Rows from block 2 of the denoiser, named by matrix and row number. Each number is 500 + 25 x the weight over its row's rms, rounded and kept within 0 to 999. All counts start at 0. Numbers have three digits each. After the name is the row's rms in percent of the matrix's.
# ada: adaLN modulation (shift, scale and gate of each sublayer stacked) (model.blocks.2.ada.weight, 1152x192), inputs 0-95
ada.362 024:491503542498476524451518498507468509516480469479524497488501486492486501485533498509491487430489513517511469521483537493488478515501506464457450476497503494497522534514492545514515519485502498508512464553518500499501521480483443521515518480469488529468471518539540487498511478518482503506
ada.363 052:494482511484507485494467474510514512547410488471492521467495490481474486509548500488484480483482500522522498505494495480496485476515494473524489521504512527539522499581516492487555487505476529479511494503485503503492496515531477505503490511529502482492481490465482453467492475472525491538
ada.364 048:450467482494491465518510506521502544526411488477533462520557504511503462506492499521501539484537511488522438488486490510511487489495496522464534535485514531528543490598503515501509498493497519530518516468478468525503503506489488534491447492519465500484478471511509530478484516475509523504
ada.365 025:531491446496490488508533547460448505486533463530458504494518510472495500517503506526539512521533491475490510504510480472513450500519495429510530505497515493468492471459502484531463507497471492541487489531499530486478473471481524479478498510472511518501524462494484486505519446519493524502
ada.366 059:429513499494495492502521486517494480483544526529500505503502494501488446521507481494523505530479530502472496513502524481498494480503518487485512495480493485496480516542490511491506501443513492529493538473522504485519499505499479516527498482494491521487490532502497477466483480504508484496
ada.367 026:516523497524511520502481511515529508499518534524525483519539525441507517500513502497532500534495495471506504514511494464471488502497493499512524505503503513505543498521503463489519524555550498551462523494521514450487484474521464519498498521439462474480485521491497477514483535528499507476
ada.368 025:494448494515516517486476513483511524495463458522502507493496516486525491480481487521506509521470552522532534531484538497512496495563506517488515516499513504537470522494506496521481464489470484470510481516469475466476515496483538493504468473536482471476525414513498538503519550501494492498
ada.369 126:554513489509508535513495494505501503495538499532512514500505512515511506523489510507511514502482503514518500495492500511492490510481495488506506498507489521497491490525523508500463504545491505509487505520521493482499492495511514475502503489509514476530517486502492498501506478517523492506
ada.370 024:517525484525482513491575497485517513513522536462509523499497489538482508486576531509521484471496515472506532503490566492528531499518517497475525472512512557501481514508512483506476493486500496514496503539532483493502468507504494519505487555504502492483522504507489517502483532557502500513
ada.371 024:541514513476483511513493499498484535487490504483494482524459498542519476523467541489493466539481522528513528490500491559494508511511493548496503488488491522477497528531482528494544489480500465476520484527492460522508524466484432503477529527471475488526496534494517522527479515475471534492
ada.372 067:508502503541520458492520517546499484520631496527482533530515491498491513504534516503512485520482527505491477491490519516519513491498480498518471520480493492535482453380499502471467537533522488486504497531536498491466512482479510508465481478500519464501533470510488528479514494507512518473
ada.373 029:507501550474495524466536507483502524521510506492499500502503486535503484493481524507494463510506479514528496503510500526509502513471527518488514492514514491484500491553462527532524487512500512495524506489497519535481512501519471507579469507515494510502505544506522524493491490496503518520
ada.374 092:438518482497499405498476501515512508501538439425541508491488492492497478464496494521508481528489493484494485498514473464496503493520475467495503448510511519497504498444497485536521517464486503505505490478497524516500509473488514532476493475479502501485488556501527534493494503518472516515
ada.375 041:546473521514510515470494501486526507505476493492529431513493493455486501494473507486518462449485442511509475498484501504485479501499492505457517545486473525475486480513514545475520484498481500509518515490484477556517505505511497502514516525510501543497490507495511511470477524514485487484
ada.376 023:526527482507498497541545522473498527509526483481485535515497510511497548483448479518478448504466526500479512504527504503449494508550490527515530504485481484441530489510497468487514475488504523470487513528483522513529495542547491477501492523517478507503535447529520513492515523519526483551
ada.377 023:495531526525459498505498480524514531480518467500553510480468464497489480494507543463504489473508514481459493466493517560452515516517508502493484509510484535500477542521510511486511505469524488474498451497517503512461521529500490548501509452492471553546524528514513492482451531489532506496
ada.378 048:489509479494525511473492544549488510481595480542456514531490505531489510512530516512502537508485486505469495523523481514513473548436512507504489493487514486506472484447545463472471487519481508507487509533555512460492511471499517514522505472505485526511535495497488493505529530498525493488
ada.379 041:483431474506476495490514522480477486530462496483497481479475478526509458454500507479438486521488475505519490475462510515536500510520507524514517532532474520547483504515501529498530498490494519488510503510481462528481481519484512533483501498515493526479494511487519487463511512467519500479
ada.380 024:507488479494517501514479534511512478518456496518479518546524502503532533488534492532522517469483546498510505465484475465513518488485500479510464492487526496507526501463508494486483514506474474479532532528492513486504495492499509450463490460529493443505512469490522518494485497539539475528
ada.381 020:458505472500519505494506489497538434517517461458500510487498502525507514437515518457496476484516523513521506495511532510481498493509514517521508519488461524423530494517494566511502490507493472458501509493477493491517502508510484484490521521519514505538467521462486543475514483522470514474
ada.382 048:481500531507476518493507527492504502462468473525522515487499521502504536499454509514490484511507485495452539485495516497511495505487503491504510468466479526455510502494493519492493542500453521452477504521556450494508494503508507519533477500519489489505536520547512527502511469511464510492
ada.383 023:500493528509523467536531506519495541536458493547490517482509499481475466470513467504499517564476476481526539484527500477504527527535476458503482546489501491486472498474470486523464497527493472486491543490464513479494472499508520495479451490484520458462454491491480474505492507473523463471
ada.384 119:532494532486480451482478477520504527500507509539491525500467531538494476511475462477501529436522539486508499497500489505471538507532490494496517514501519449473520515457495515470484485441505526503441502540514490494453490514520495532538551493489515483485507465518467508492488490502499529502
ada.385 088:459478490492536476510530537498468482503473454500519474478532488517509505476510488457489476524468476497464489451513509498523495536478482511466447517489498465491500509425501511578506505464499465490450533474496456502507521514540531505473527488512522489543537531500482467491525479523553485488
ada.386 126:558443531502503502504494512468502527536594504518473501499478531480506521511539505508475539516440493459520441503490519495519496470482503550500523518511516492486494496456464518471500479480523565539527478542503471524518474471466483480493493493487449496513484485506518461478509540473486512497
ada.387 135:540521492510483485489520490509483506487370492508521452467502493487489486505503499494472502492482488482501545479543509447534465541505480474482521466487473507482489488482496497457475519519495489461494511489500503498491522521503515503529509503480527502481490486531517490504513496512447490476
ada.388 110:533485473495525465475510486501573496503511537491495515506521503539458527496544528477514510481514533472464477510526475517493512540519482480505493587478489506491512481500481493522437479523539535505499523541518519540469500475465497532459474481488533524523508518546486503515535542488501511455
ada.389 096:520492522478508551503522490539501544501503465517451489475493557505493511510561519477467523513452479477504460505516503534502516477471478511522514517499501503473493506427502539485509506514477531520521494583460438524523492516477511479496478507465491506548504508499536509499500547478461529511
ada.390 094:505483513488502479503490498476437507527495524505515496489490478468519510521441496474511493510503535539492488477494487501456491503481455480523518484503536438510478483486486498469542491459471504492469501467533488516481512482522505518485509489452545458478496471505497539505472472497473483530
ada.391 146:515497482467541515520499494465497507525441488548521570502483468517505527486446485487523493500478496496508506532481513511542489496491505504439502450544481490457488486461497462507471521481495523478479522478516500493531515515492496484564480537495484527527518508517501491521511492543498519497
ada.392 086:522518476504492475508482553484487503500482456489500530512525483538481514470458489477486514536479492541466547470481520491480518528469459480456508472499499506543472523511519484517530557561488503495544476468493560489497519482508514464517547504479531502506517507513551527468493465536469537495
ada.393 104:504516548485484521484505523493513488525589523490445497530492533472475465512526517484488548482466514494502488511496491512519489466520532531543495555515535470495525513418498524484467481504506496487531477527507472512494514491486472531472486517512511531547496457483527490470478522464530529509
ada.394 096:473509490483497487490512519497485475459438499527550506510507465534481455491454473515517437551483507486540521498496500460491534493494473497506499464463488485502521480558502456510555475494492512493487490439533528491493456531531511488518505496496516479525494499508518504476528470493502488487
ada.395 083:503506490504507498493534493443487515483491503525549502498462519498526475483458472481508472530476519496523458531525497492521534519511504510495519471514482539481515516454480476498500483496470500543475488464498531507509475513497466509503493513528513507545489512491484515495475446483472533500
ada.396 097:490441454471479460501478522451498507511469477530503544468486480485472496531431495497480505489496488512533504472503485498497452516469491493531497490451507502517494530488536483496566460492496527477499482444479516522479500541554504490516519528497516487472514432514555552505454495500513511490
ada.397 084:539499513525513518505544508554540510509565501463495547552531468506503574511477508516494514444468489521464531525472506503534510538479526502465493520516505527479480471429521509502476492524497496510508466530475514519501540492455505470511514496494494507537501487499472500462504525488491493485
ada.398 117:531524475533487498527490459518514526497484509448463461510514512524545493480517498498522515453505495473490521525503467490460489512556498464499516520463511520422547463508509499469468499511517507480521547524503501540519478499488517538465524498503474510501497496497517476536487510489509501497
ada.399 115:566506492514485482481531489490487498506440514501508517519485485531518474535462539467511490493489531486496537504484508495496484529482506485551474494474513496530536501521481478497506525447494526498474479533501530491518536486492510506509515466492513502495469457524475510458511469520504516492
ada.400 105:494530503513469491467507517486508490492536515478482479525522526520505471485538463511476521526515490450518476461543469471469464512494484463525510500480517527496507532500518502493569519488501454503510486506508498514506482499538529493516438534506499482501508510504486483484489518500497482472
ada.401 108:466492558481495515488507531487505511502536473487498545485477537456480515486526487457470535500477480477516469485485535520505513465471528535509506462550499466496492547444535520499499511500512510522506478515540499501533460492509501504481503527491489467525548503472532540495455500499462504501
ada.402 090:519535491480483499484497526501534512506504471524519531512480512536472558500448526460485495485520512506503501515495507516491490547503526473493487534526489487486484459516495477512446486493518475502437518504503479494439571502509488517466509481496541552497491551491494486495493433479526515519
ada.403 115:462513476527500458509538516518484520507420493527507519504501477511473530498507506497533468468456477499499525475505509478497498558493503519474489471488495470502534482518462509503477465458503538452459510477512550527486546508511542500491525454467517494482504500525503469462521464507511479504
ada.404 114:527481531498530500486499536541497496512493532516497466530511465538476471540488508486463504512498483469498454503487485527497492510495492504567512528492551491481543517429519534518570474494499497517510486530516485523474489477523488532518485509468490512504511467453502559518464538477494525488
ada.405 144:478501519448490534509476470487512474515512530524491505518491483502514502496535529492491528487459511517478512481504495516512473471503514503483485465512466548484523501467466476491491440516509476471498528456515474526511505526491512508531473498512500495528541505496479496499529525501521528487
ada.406 123:504503512536510520518487504504498540486435529513457499504526538498467515524538510494481512486518504505503498475482519536493508550482512515529513521450502485502527490532480496481495525539512525507518500519468455502497488516485499469417514517481502550537548526491507529484515573489511514474
ada.407 105:491511546422513527540533520496487489527454497529495494481520495487543494520518514473477507526533472523477478483510500521507510492525507532483498485500496461479473507486503505555484477522521498505498509526537464496494462493492515451497438486506514483510495533499501506464512501477523515510
ada.408 080:489479469507507495516477504492502537508468470521528544520480507474502579493465489507494482498468518491491482509522540531499498467518519506459502501502500511559490473532498497533478471476492515558510504531507469536489496497526515495523496506502494477495497525492543492493478469526472503489
ada.409 085:470458516541511511447543503490485478544499516524493460490524518505543444510495463531479563510467473439503462502516503504451483468488549520520516492503491515490489507483505543488484496506474499522520510455548495503524476507522527433519520554495480504536504464531513487519520502515467491503
ada.410 092:496513496518509520457499491507461522475492534496451479488533509503483480555517497499464523494505516524487491479510473464494475543540499477560491532506474530489497503485503558475531484492506468499555497506488492526535483508527461522485533486469521496522481440472516487528497497478514481476
ada.411 085:506515480515495488510509500511486521490471481485536527528478464506534532447471470545503471488486481509496541507534523489471490529474455508499519423515490509434486450484473474469499537467516484498473521442519530518518512519532473513568530476465536483498527457539496495479503482540447457478
ada.412 115:547516485557515459519533488480496531484489513468465509492503466490490546488510500495480450486504528498462495500511487473462485550496515464505511510500532520534487487491472478464479492473497487508499500460487509514476520488493486522469500441504563517477533460502487512510501509459509513535
ada.413 118:516514538519505543467498468501543484491528541509482499502488484495454505490475542487522537516524511430495498514522459504525496529499510470519522541480469510477522571426518492469494483481525524506545469511493516490506504488471494518491515511518478497486507489492519473487495550479531492503
ada.414 123:521502500527469476485535485494519518521537492505484562534543517537516483504540505493499489487492519497563523493485539543498549495463506511481475504504526495500481473371489509515464504536483510484510510527515502520499525533511517458502512513475492509531505449521512503495526545517469511485
ada.415 127:441510482496507499508500478487496497519437486505542570488486506497519483514456511541507497543552506481487509541472474510515501519498464450471515488514511505493515474524457480526517525510523496496454480447523491534463496506482507499511464456494486520499453484497510483502528507522513514513
ada.416 107:484510478490525460508511519541533488522530479494464524510510491533517547521557488520497458492500468497517526477498542482506515504505509499491487485466508457527495490498513494473479490451476500457475493518501506520497525503486518485490521533443532542524497524473453501479473497481496507519
ada.417 092:502548447530510539551477539528476505492524499480509483478493487459524463513446474511475534510523495516496472498516491501517463450492471497518474418511506530507499545474513472470502508486485515558477500463485547525518477502507452507505493525543497483497555505499532522526490518499499480494
ada.418 104:469520449499512490514476514505533486459433501468532602493511467490496547483421530506490479477496499498484521478499498526457486512486500475496490527515493468510497495507488498510523498508494493502500545555474511487513500487482544509470532473503489513429478491509506502504499520514521502478
ada.419 091:561507536487476518518465524495517492502549500524493547540505488511521554488529516528526490476502525522458518472496519516551478490477498478465491501496498529461467464480503499491487502520466482465494529469483519504531481510491446477529506511485479549540504504470497478517528510502504523492
ada.420 125:488502534492495508532483455483470512507388527499471525482511525509501475527484524490523493473473532528538537536481506510521495476523509516475510547477527488520468503463486494485493521479457514493529522527476508514537521507477493509433460498464485489480516477482507508526500545469487499491
ada.421 148:473486510499507516517498502547505513518476506405496502471499499528514484528529478508429525482502477500498464490515506475488467492493516500554470519496529499502484546494508503497540486473498533542513507507472527514499466519510492487479498544505495529518525513470484505520500524470480516498
ada.422 104:522473546522521533512529482522482520538561485512511492488486491426552512520506512541512491512482501498521471494490505493519500481504526517524498496504505519511460525458532523478507524499484471531510498568481468488500474487477490477520479525507479527555508520469471488467469517463508501507
ada.423 117:558485505494533489491536465487496547502443484514480543502504509497502542462569533479521476455484514517509503518486437493523543522533471516484510542478495509527465497501476516476446504523452499487510530535481517512473513496457462449485489498467498538510481520513507486468495500492481527494
ada.424 118:491489464483533447494497508496498502515507494493530489502481503478485508481499527493506503497481483468462482519519502488488486496540477478529477493481459493427528459525503508496515472528492492476470515518532472486489519503527517520508463482481499499525547527559471541499530494489501506478
ada.425 101:526479510499537455534493508490474503491562509481506525467467514499518520500418454491508474484480488451501507474529517476527513459523476494539506428468475485525505461494512499491492493486496478521512501505523511454487487515512517515528507456482523489485527490518525519499484461489441484507
ada.426 134:550501537552506489483516496484494526483470492533435446545491498503474513493506542484512498514492499500514550500504533510503520485471522477489492567509471491499510480463472517483459495508518530486469503489528526541502505472515475522469527458477515507526498428492499482498500502528495489464
ada.427 090:477537513489474549516459515509476480497522497500461524528509542466541470521509487516453570577473550473504467514511494462530468490496493479504482518501480544468500498565528515520474490488496495523526509511477520517505485504490477493488461509540467526509480512478522457501480465522536492485