{"objective": "flow_matching", "cond_dim": 192, "text_encoder_norm_position": "pre", "width": 128, "residual_init": "zero_last", "momentum": 0.95, "decay_fraction": 0.3, "warmup_steps": 930}
Rows from block 2 of the text encoder, named by matrix and row number. Rows with one number belong to one neuron. Each number is 128 + 24 x the weight over its row's rms, rounded and kept within 0 to 255. All counts start at 0. Numbers have three digits each. After the name is the row's rms in percent of the matrix's.
# gate: MLP gate (text_encoder.blocks.2.mlp.gate.weight, 512x128), inputs 0-127
# fc1: MLP up (text_encoder.blocks.2.mlp.fc1.weight, 512x128), inputs 0-127
# fc2: MLP down (text_encoder.blocks.2.mlp.fc2.weight, 128x512, transposed), outputs 0-127
gate.344 102:133100137118173129094124164134174118135079147132122161120129166137150135102125151068099165101126137135106125143121115155160131125123133129160121109137106125115149111109172115134087142105107180112108112127117110116138152118127133154141126136136141138132110130128096098164159167184151159113130130077101111142139122128094163098150094146135102136120103207113185112110135095098120146105138
fc1.344 098:127117139116125143122111149133097125113143145173087096118109079098135115128134111124150137175123153125163137142132125134094139153184141138090166147110174150155131153107115155154159135134137105091137126146125156134152135172131139119087133092140086129107152140139146103119108119079115103140130123108146172095120143097135121175124068117148127109108175083138076165118138093147150129135099
fc2.344 101:148183097095141132097153145148125157145151147158148130123125112089123145138109111132130072104122140108126076136106113171145128154096106122135128137129158164158173123136134070115114118146146129098123125153135093127113104083132109129109111115156130121144157145075097155142154170123129167089137164126099112112161156096157117126115078144141137136142163136076121136088110130116135123088116
gate.345 105:160140112118102118128131122155159158160159122137121086074098134103134151176126140097085123141132136137091118110125118120121142134136102181149116135158137157167156156138089117169146157155122144159130135103113098101124178115117092140070075094130135093156124100163103159143152110148124150113155142137164084128125115127080157104148122117103090106117126103140135122137130109101147137104137
fc1.345 094:128146116129141131133142152152088074108130103108099154177106125132149094079147147121182110179113086096140070129119128152114121153126145115134132115113120115106099152155137120117088118100149154097118080164142109117146111160147139172181127152140117151124096133124140115116106125137119096087116157114090134162148130123143160185115142150164177149115108151129114113112127142135098126138117
fc2.345 101:158129114136096115141157130124196090105142105153164119148135115102097122127120148124130159118106139152104163128079118104166085121102148118155148117149118147149163102113176159126113102076118130120130140152125077117131125141135108160122113169126102111145153145095120162138136113129164142138138127163133140171149124138120141034124090132112126128144120089136124133122126139090092108091134
gate.346 080:112086134105177140113143120118144169144132115133111114123107132090137131102171115124105131106121141156204101137109149075108108050155178102151139139124096134122127149200080109116131114117130150141127138141176143120104157112106148130126121084151134182169157142133123118135127167144116146129111116148124079132124122112159116126116122148098146134158120120104112135130107146115111125132148
fc1.346 077:138088133113163131107122142155148152151122149107093127122122150105151121121140114119115124096108155131141113144148154078096112076147133102174083115147118165121121142160126112137137148093130155147119183149126134137074163148093127124120167117117055123125126117113160122118154167151168146116096123142169097148105133137152112126090081148145141137192094118151129109128107134132134140099141
fc2.346 077:123137147121123107084123119186095143144143099115111133155137178150160125106088115138165146146169133133108175135140115152149158157109136114077133119099108130097080104081164139168118145096140135113129073159127099134190153134146129155118086156131118146135133125093119131132128094098113130134176159133112139152142156126140083082133160134127120160087130108128131141120123128123133151137120
gate.347 158:093139128141147167109142128158125092168094098161185096086136141141146149118124116119110127122108134123089096131095149155156129178115106168145156098107112085186131183137091126109143153108113155121133116142143168150146125128113112124102115148129109104109100121140128114093131106121169125143114115127120128181143136144116172107128169157150147098118134134113093132165109120134170166157115
fc1.347 157:150142145121187137123129083107153153142140142116111138159102147122123131165092175126169139136141082152105119143132126089099087087159119142106118121124108131129142116110129100114140119180095136125148161109120115093077185139121154103153148128092157140157190151130130126121122137117109126144108107130129111110124127148135101117097096137142090130137122115184159132148118173138103113106073
fc2.347 138:091102159091095130094149109093116136166147138145129131138130098066154162117164106123118165099138165094142118139170131137117134151127148138112143129116082153135104110106113099120134127115166120134127131143122139172161114114162115126154155130124102171149117123133099136165128151140143102128112131110157140115127092129117155074081143077071116123115114151108193137130146080142129152132135
gate.348 073:139102118129123117106124065083136111121097112110131114086131092102159153178138136141140138137122117175073103148150174131114155118159124153145159149130098072172108133128142120124113122153112144139106104134128117129109146139150103125114138134109159122161128110167146152138095108166090084128088084113132165136151118119154149134118138168148129131087173129118093164148142094136166119125138
fc1.348 085:163097101167166114161172118146135163144114121121094140094088110123154168133109148137171145058133126117088092137136170142129151065134153122173121119142104078149097164144158138132111101140123125109127090131127118090113160135144143121141106122134132107131153150160107102140144120112103157132108118108161146184143085119130129120116088131141122107106134105147118124136144164112149092115137
fc2.348 084:113139124100126152080105150094158116129179131157130126163132133120156119081146126099142117136136112109103103173137116137140146165094116150140142110153104146107101121096092156105092148106125179132119114126108132137177119120154152136138144148151130116158103129095105115137128142135101116176154154120081128097093128176126121142149148138118104142123097149125174132079174164124072121149094
gate.349 134:110117146132108114148156058107113145128148142135123099110147098100097107105134129133119142143136077107150161105138159154089126109124148147115122079131093135160137115159104144113140117150118123141154117117122181086128114100106096160137132120110133115099083164125130117147058139135123128101120149151185147134141139097120155120108100151129103095181119146149176123146145140150123118172166
fc1.349 117:177115097098122132132115177099137149116138121124126112154121141132145205159137139106133139143100148150127091145093099121132140112100167150147099177167132092108140106096141120153132164102145120132099145124135109148136136134151142106066167133118134168143141097121102106106158126099154097120127144117116074138171110103114110110095156099127160171117133150117125128142104069131128130130149
fc2.349 123:103151101167101134133078121148100162139113129131130094070116123126126148130132151157123157101110132137132080100100108120109114137162110108113095134152138133163142118165104120142107157145098133140127104190134142127136117148089113149135127158138075103134094150100097153148101129109131139139138113135148118109125179157196201111160105129123118124106151181116116120109118150146125104129117
gate.350 056:131089117113121140092150182103102137156141146145151163117087141178145126120140123187178134124086119121160129160113179110159159113160088124115115095173125119115118139130138138105131107123170137154114141133106086126141168138096095107118110139089155126116163120135147089114099104133117124111143156139154137107182103129146121129103141107137103151135122095121177100126110139132079136139126
fc1.350 056:153106120107145121108163138096080111157103166142122146109096142104162179113139135166142136133110100139156073158097137138113151119193113119135110155157099136101116139128153099115100126144164131117137108146128123112134191122121121106090107156101127140115174149123119117135115099145142095103149176164144126128182117144121153105119120095148114133084095117114163114109110117147083139129150
fc2.350 049:134146125132131114165088143151126129114129131106198115124143148099148139127096101112128157117167132141131108112120077098124113138121104170162124152139086101110114156130139156135117122108079104115094147153156139108097107158153117126116167118146072138096118114111174134140105190095147103129144153091164151119089127104133128135124139143125114108154134167130077161151161145091139132125155
gate.351 048:180103134112137143079139151147129093117173137122125143130079137138113177131098146133129153177137092112149083100161119160131124150157129172119109129141155165132142106124150106126129155153114135106125116105116113131123097112124129135145158111116128104084107106085080113173088136148134107142082134116161123147114124093084099102154126126144140114131145114141126155132149139101177179122173
fc1.351 052:112137119110127150108122118134143136141081161138139083111147167107168106143158164150127136093156120168079135107100147088117124154119078111106150155125136116078122099115141103087102079134079135114127153105139136160184156155129130143115121114144131130136134092112138142075135138124141162188174126131107131101165112118161118129145114101182122109144136142139127128116101139106106127150139
fc2.351 052:153125116158128108155137162121150168125141140137131111139113072136094070147172125163097113078123144119126117134122148137127123082109152120137145096174133133168134104123113147167115122103124105188151063131100090115085128101131073135125149121130128121108152139127141114128147129131125122125120162158137176130094147090128143124117098144121133139190107146150125148157110164156112125154145
gate.352 028:139139175130162105102097177089100153113146135115167087144148118161162141119113108104128116143126142120079139132120141144089109116140107161136125144145092162168164116121140138131135129116147113142096138131133188136112185138117175157133092145123100146146115136123084106140101125146135128112090162119124099111128133159084072150132124111142105158143114096127133154093139128169157150091108
fc1.352 030:146121138142144066131137172082144149156114094110183122118146145137148125141136109101130105148113146143105107116111128145129087159110140127124161106126125132154171168140145152140107113083126131184068139117165184091132108143101141123190094157120159129127129142119125149142083107136113161123138120118157150123096114110112111151156107085141117168127138108100143144108115143139104108156120
fc2.352 030:144121146135144155115121092128098123044150184141136110123130124144135135099126124105151169133116137134148152159128119096120145155126103140121092158115166152123155076075126053132147092144198119117125104139112095160152099127153145118116179162130148115120145128111125107158147095130072153138154108136130123131139147110143119128128132130116153147141130105105102153139086125111115139112124
gate.353 049:125101142160106114147105107157125127145122108115144105094147109138118128081131103133134134162159125095114121109130150130103147145155150149070113095144123149152120159099113148123113121076140090144182093094122082130151115111100165167160130160113138077102127135130116097156095169119124153087144108129174152088135125147150124122133171157126141121120136165159131116136162125132125089152083
fc1.353 051:122130142106194141077120083147125141112140107124200130158155152109108142110126112089122142112150116090119180155120152123123078148146157127131122089121151114148112132156117153123137126087117114109145092117143133146122124171129154105175150153108142126148120121108114144127127140113121150130102142165079127111126139150136149151133129117101173106092104078135117125084113129175141143097082
fc2.353 050:187101147136108069116141129126122165136151146131138138101093124154192135110106169134153131107114145174103106100144142159167121140151092145109123119127120153128172120076134085136164169116121136126107136147133140144121111121103112150119140137103132168077094146124137127130135143114176116092135153114137083163093089116104135146117113092123109129146115139130185107110146119096101117130142
gate.354 075:125111133126133109168113137090147116142109153113131112151113094150135110162123145063116114135144128124138144138139126140147090076175104128127082129162139131095122181098156111111099123128141160153131098096143125138156128167147122157129160117154130148113108143153107171130146138142184131088130089100138124141098171136148118105131071140119137137151077158115121157146175082121108113121150
fc1.354 073:162101125134140140067129146134132157140155164098118095101164118163085143127137108114158131119127133159133139097131131112126167123103092134137143083159086149160105134151151114180147147143117078141073121091165143113126110120111117095099132151161159119135125120175146130104119107143131078152118124134138161109079136133116126109124135160148136110105146138151129112107072096136137119172099
fc2.354 069:143122088125134135193143113161161109112135108115172114162157165110156113086128151075065164129137123103110117145125108125084095136139136135128132124115137101118125129121112147129153099087157141110137134123087169160150142136116116169128120124111088156167123137087094147129157150091082153150142095155130136137145158120132139124125112164122134100107112123128120109144129104197099112106123
gate.355 081:112212120118124140102108120085108119107117132123094145109129145144128134135142190164170083127128156168171096116204162147120129156149083134132175111124125122124164130129127135127140130138125103100100124110194115111086128125087141100141117116133113140136148090138135099151146117162130122145143121107112087111116136132136128103127147108125121138121094135134152106093118108169111144145102
fc1.355 079:129184103126128156090101148100116108084133119103080149097132148120136137096125126108134113159111168167114101136201155133137134168128128153141136111125160150158121127122109122126158171141124159118124135078142145149092106143114101160140170145140158125122137092124148160086128126142129107138111142129118137127121070137151159114107107087115161148081057132125109151123153131125118123130122
fc2.355 073:141162108132131093109156146150130123143133076153163121154166127127128120093174132142129143138179101135107140143122114135099130083139091112127127097120093138109122131118122079124130134100124114159108119126115143104177134096146114151153114140109113146118161128094111083200157103065127171129127112177146114124131134121105070156110114127152135101134161107157110116151168128157104125115139
gate.356 164:133142096126122147129158107150110102089140154135136162087124105117116073146112175160120148117150131127058149105132135089154142151151154118089150140122112131143098112145131110114118135155137094110136113137113152112138155114100139105095172122165161131143129155123151119126183136118105144155139105130066116082135153159129120071099134122096149129135106143115126071157119177117150127134133
fc1.356 145:122088103124172109098111122128143101166117090186130119135126138129123160148179141069123123125100134165148126114159127174147150122129119127156139132141160158164112198141129107141115101117138094112108116116121102110147122160142095133141113137120131122149127093153147100098097127077144138068119092144124143152113099104145128132144095108173149123117133131119156110147153113179114113090145
fc2.356 163:117140079108133112140160134147105132113145172108131125133128114117151139052106126140124129108124171141081126149112112129135161153093127155138148147111124093130154077109090154148139127134145105140144133097106109130135107127123141119119182073158125117142146110153132152126123143140077143121154138079142155139115141147163183108148168135092105201126151092110087127122136135102110141122131
gate.357 130:086125146126119142110141135148149144141117155127151164080124132118117111093091136113109133141097146150130112138132172148201119098113123127115099130140098133142159144136113087122152135126156163093133105137082134155106097148126124109114113120159132127063146101151127145159122157130195163108129158107114128094103137090114140155145107124131047125142109128106136130121165179122141131127145
fc1.357 136:175111154127120160140133161114129146145120141128119140140128121168067130113177089055103150135141144146147115172107117120107138129082125142107151137114178121157127152105133155090107158087148152072138108142111124176138105159136159138121157119141112122143137107110098128141129139134120156140147122148163118129108147149124140098101122130134167131079138101095076098100136127116100114094139
fc2.357 136:097149121160120158132165154144143156118120127148115116143161098095156141098120083151133133109096090109124127127101131121117172133138133088120139145131139098121169165139067096134146126123158103153122138105103125101123169131103105135128106111135082101110180115160106136118073116139118125135136186148110142086093115100115121120154133164078085160141152111122161177125152127147118129127120
gate.358 017:129128121105118147107177135091147126136116124145134101149147142166127130129115122116109126086150163132159126114155111058110098148166111105092135123158099136156112120136149153171142157121143098117134118136145154166139141155138141175118150074111127104086146090102126119141138100116100144146157150147087114082194136137148126171110114128137090133120168130115127159130075122129155150154142
fc1.358 020:143102142112114170128122095112157121114109124143108145168154126128122152140107134111140130149120146130128105131126065126157128133107140086135170153126159128123097164144158118091118127172106153165110099104127172164184162118108136093126108107129102165118112126105117096131141122127142095164119162156119118133095157067132141117117102146078088151117156114095114155097159114133140083126094
fc2.358 012:124147085152157102124128172125089140121145121109148138138130129111125106106118139100108106129154082136120075152155133119076165126119126126129122118131152138126147093142131125113141167124123098118134195165131103151121077118124077110116148197077097108129140095140134118142116117100126158117128142130096114128162095144133143138143147167164174155151123133128148132145089156105118164082156
gate.359 056:097122127149125146133124124112079104142140130111176157078149098116133132116171143131174125113189113131157130104153131117120106169102133162143106107113120136121131168130131151120143103110123104116122156113136154124097136105120148153116140106101096138093123127125088176154105153156155133118124146139166160115119091118128078074133118128100116136204119090139125119186139157151130157145133
fc1.359 058:114152105105105136121094138115146141129095180122177126124133083087127141093134104165127173156121124083139172140152154123147181154128118166139142151148110142128118146135127150089083123145095114145108117115146125094118148095098100138097098144175084104127135143153170104076163147103123114105101147118119132122127126125124142097103107136122139118114150098175147128151122149117099158154165
fc2.359 048:097141106143143075113160157145130122150167117177114132151133175150092085118094123133107099100081105153099115127128137151105157147142138086088121111130152149134103082125117118144139149154147166142138118132121120183140135167109109094095154097124132100143117137138148155174098128165156144076158120101137142127130143133126122152121173120102099135151123150152131146090124114122109091156100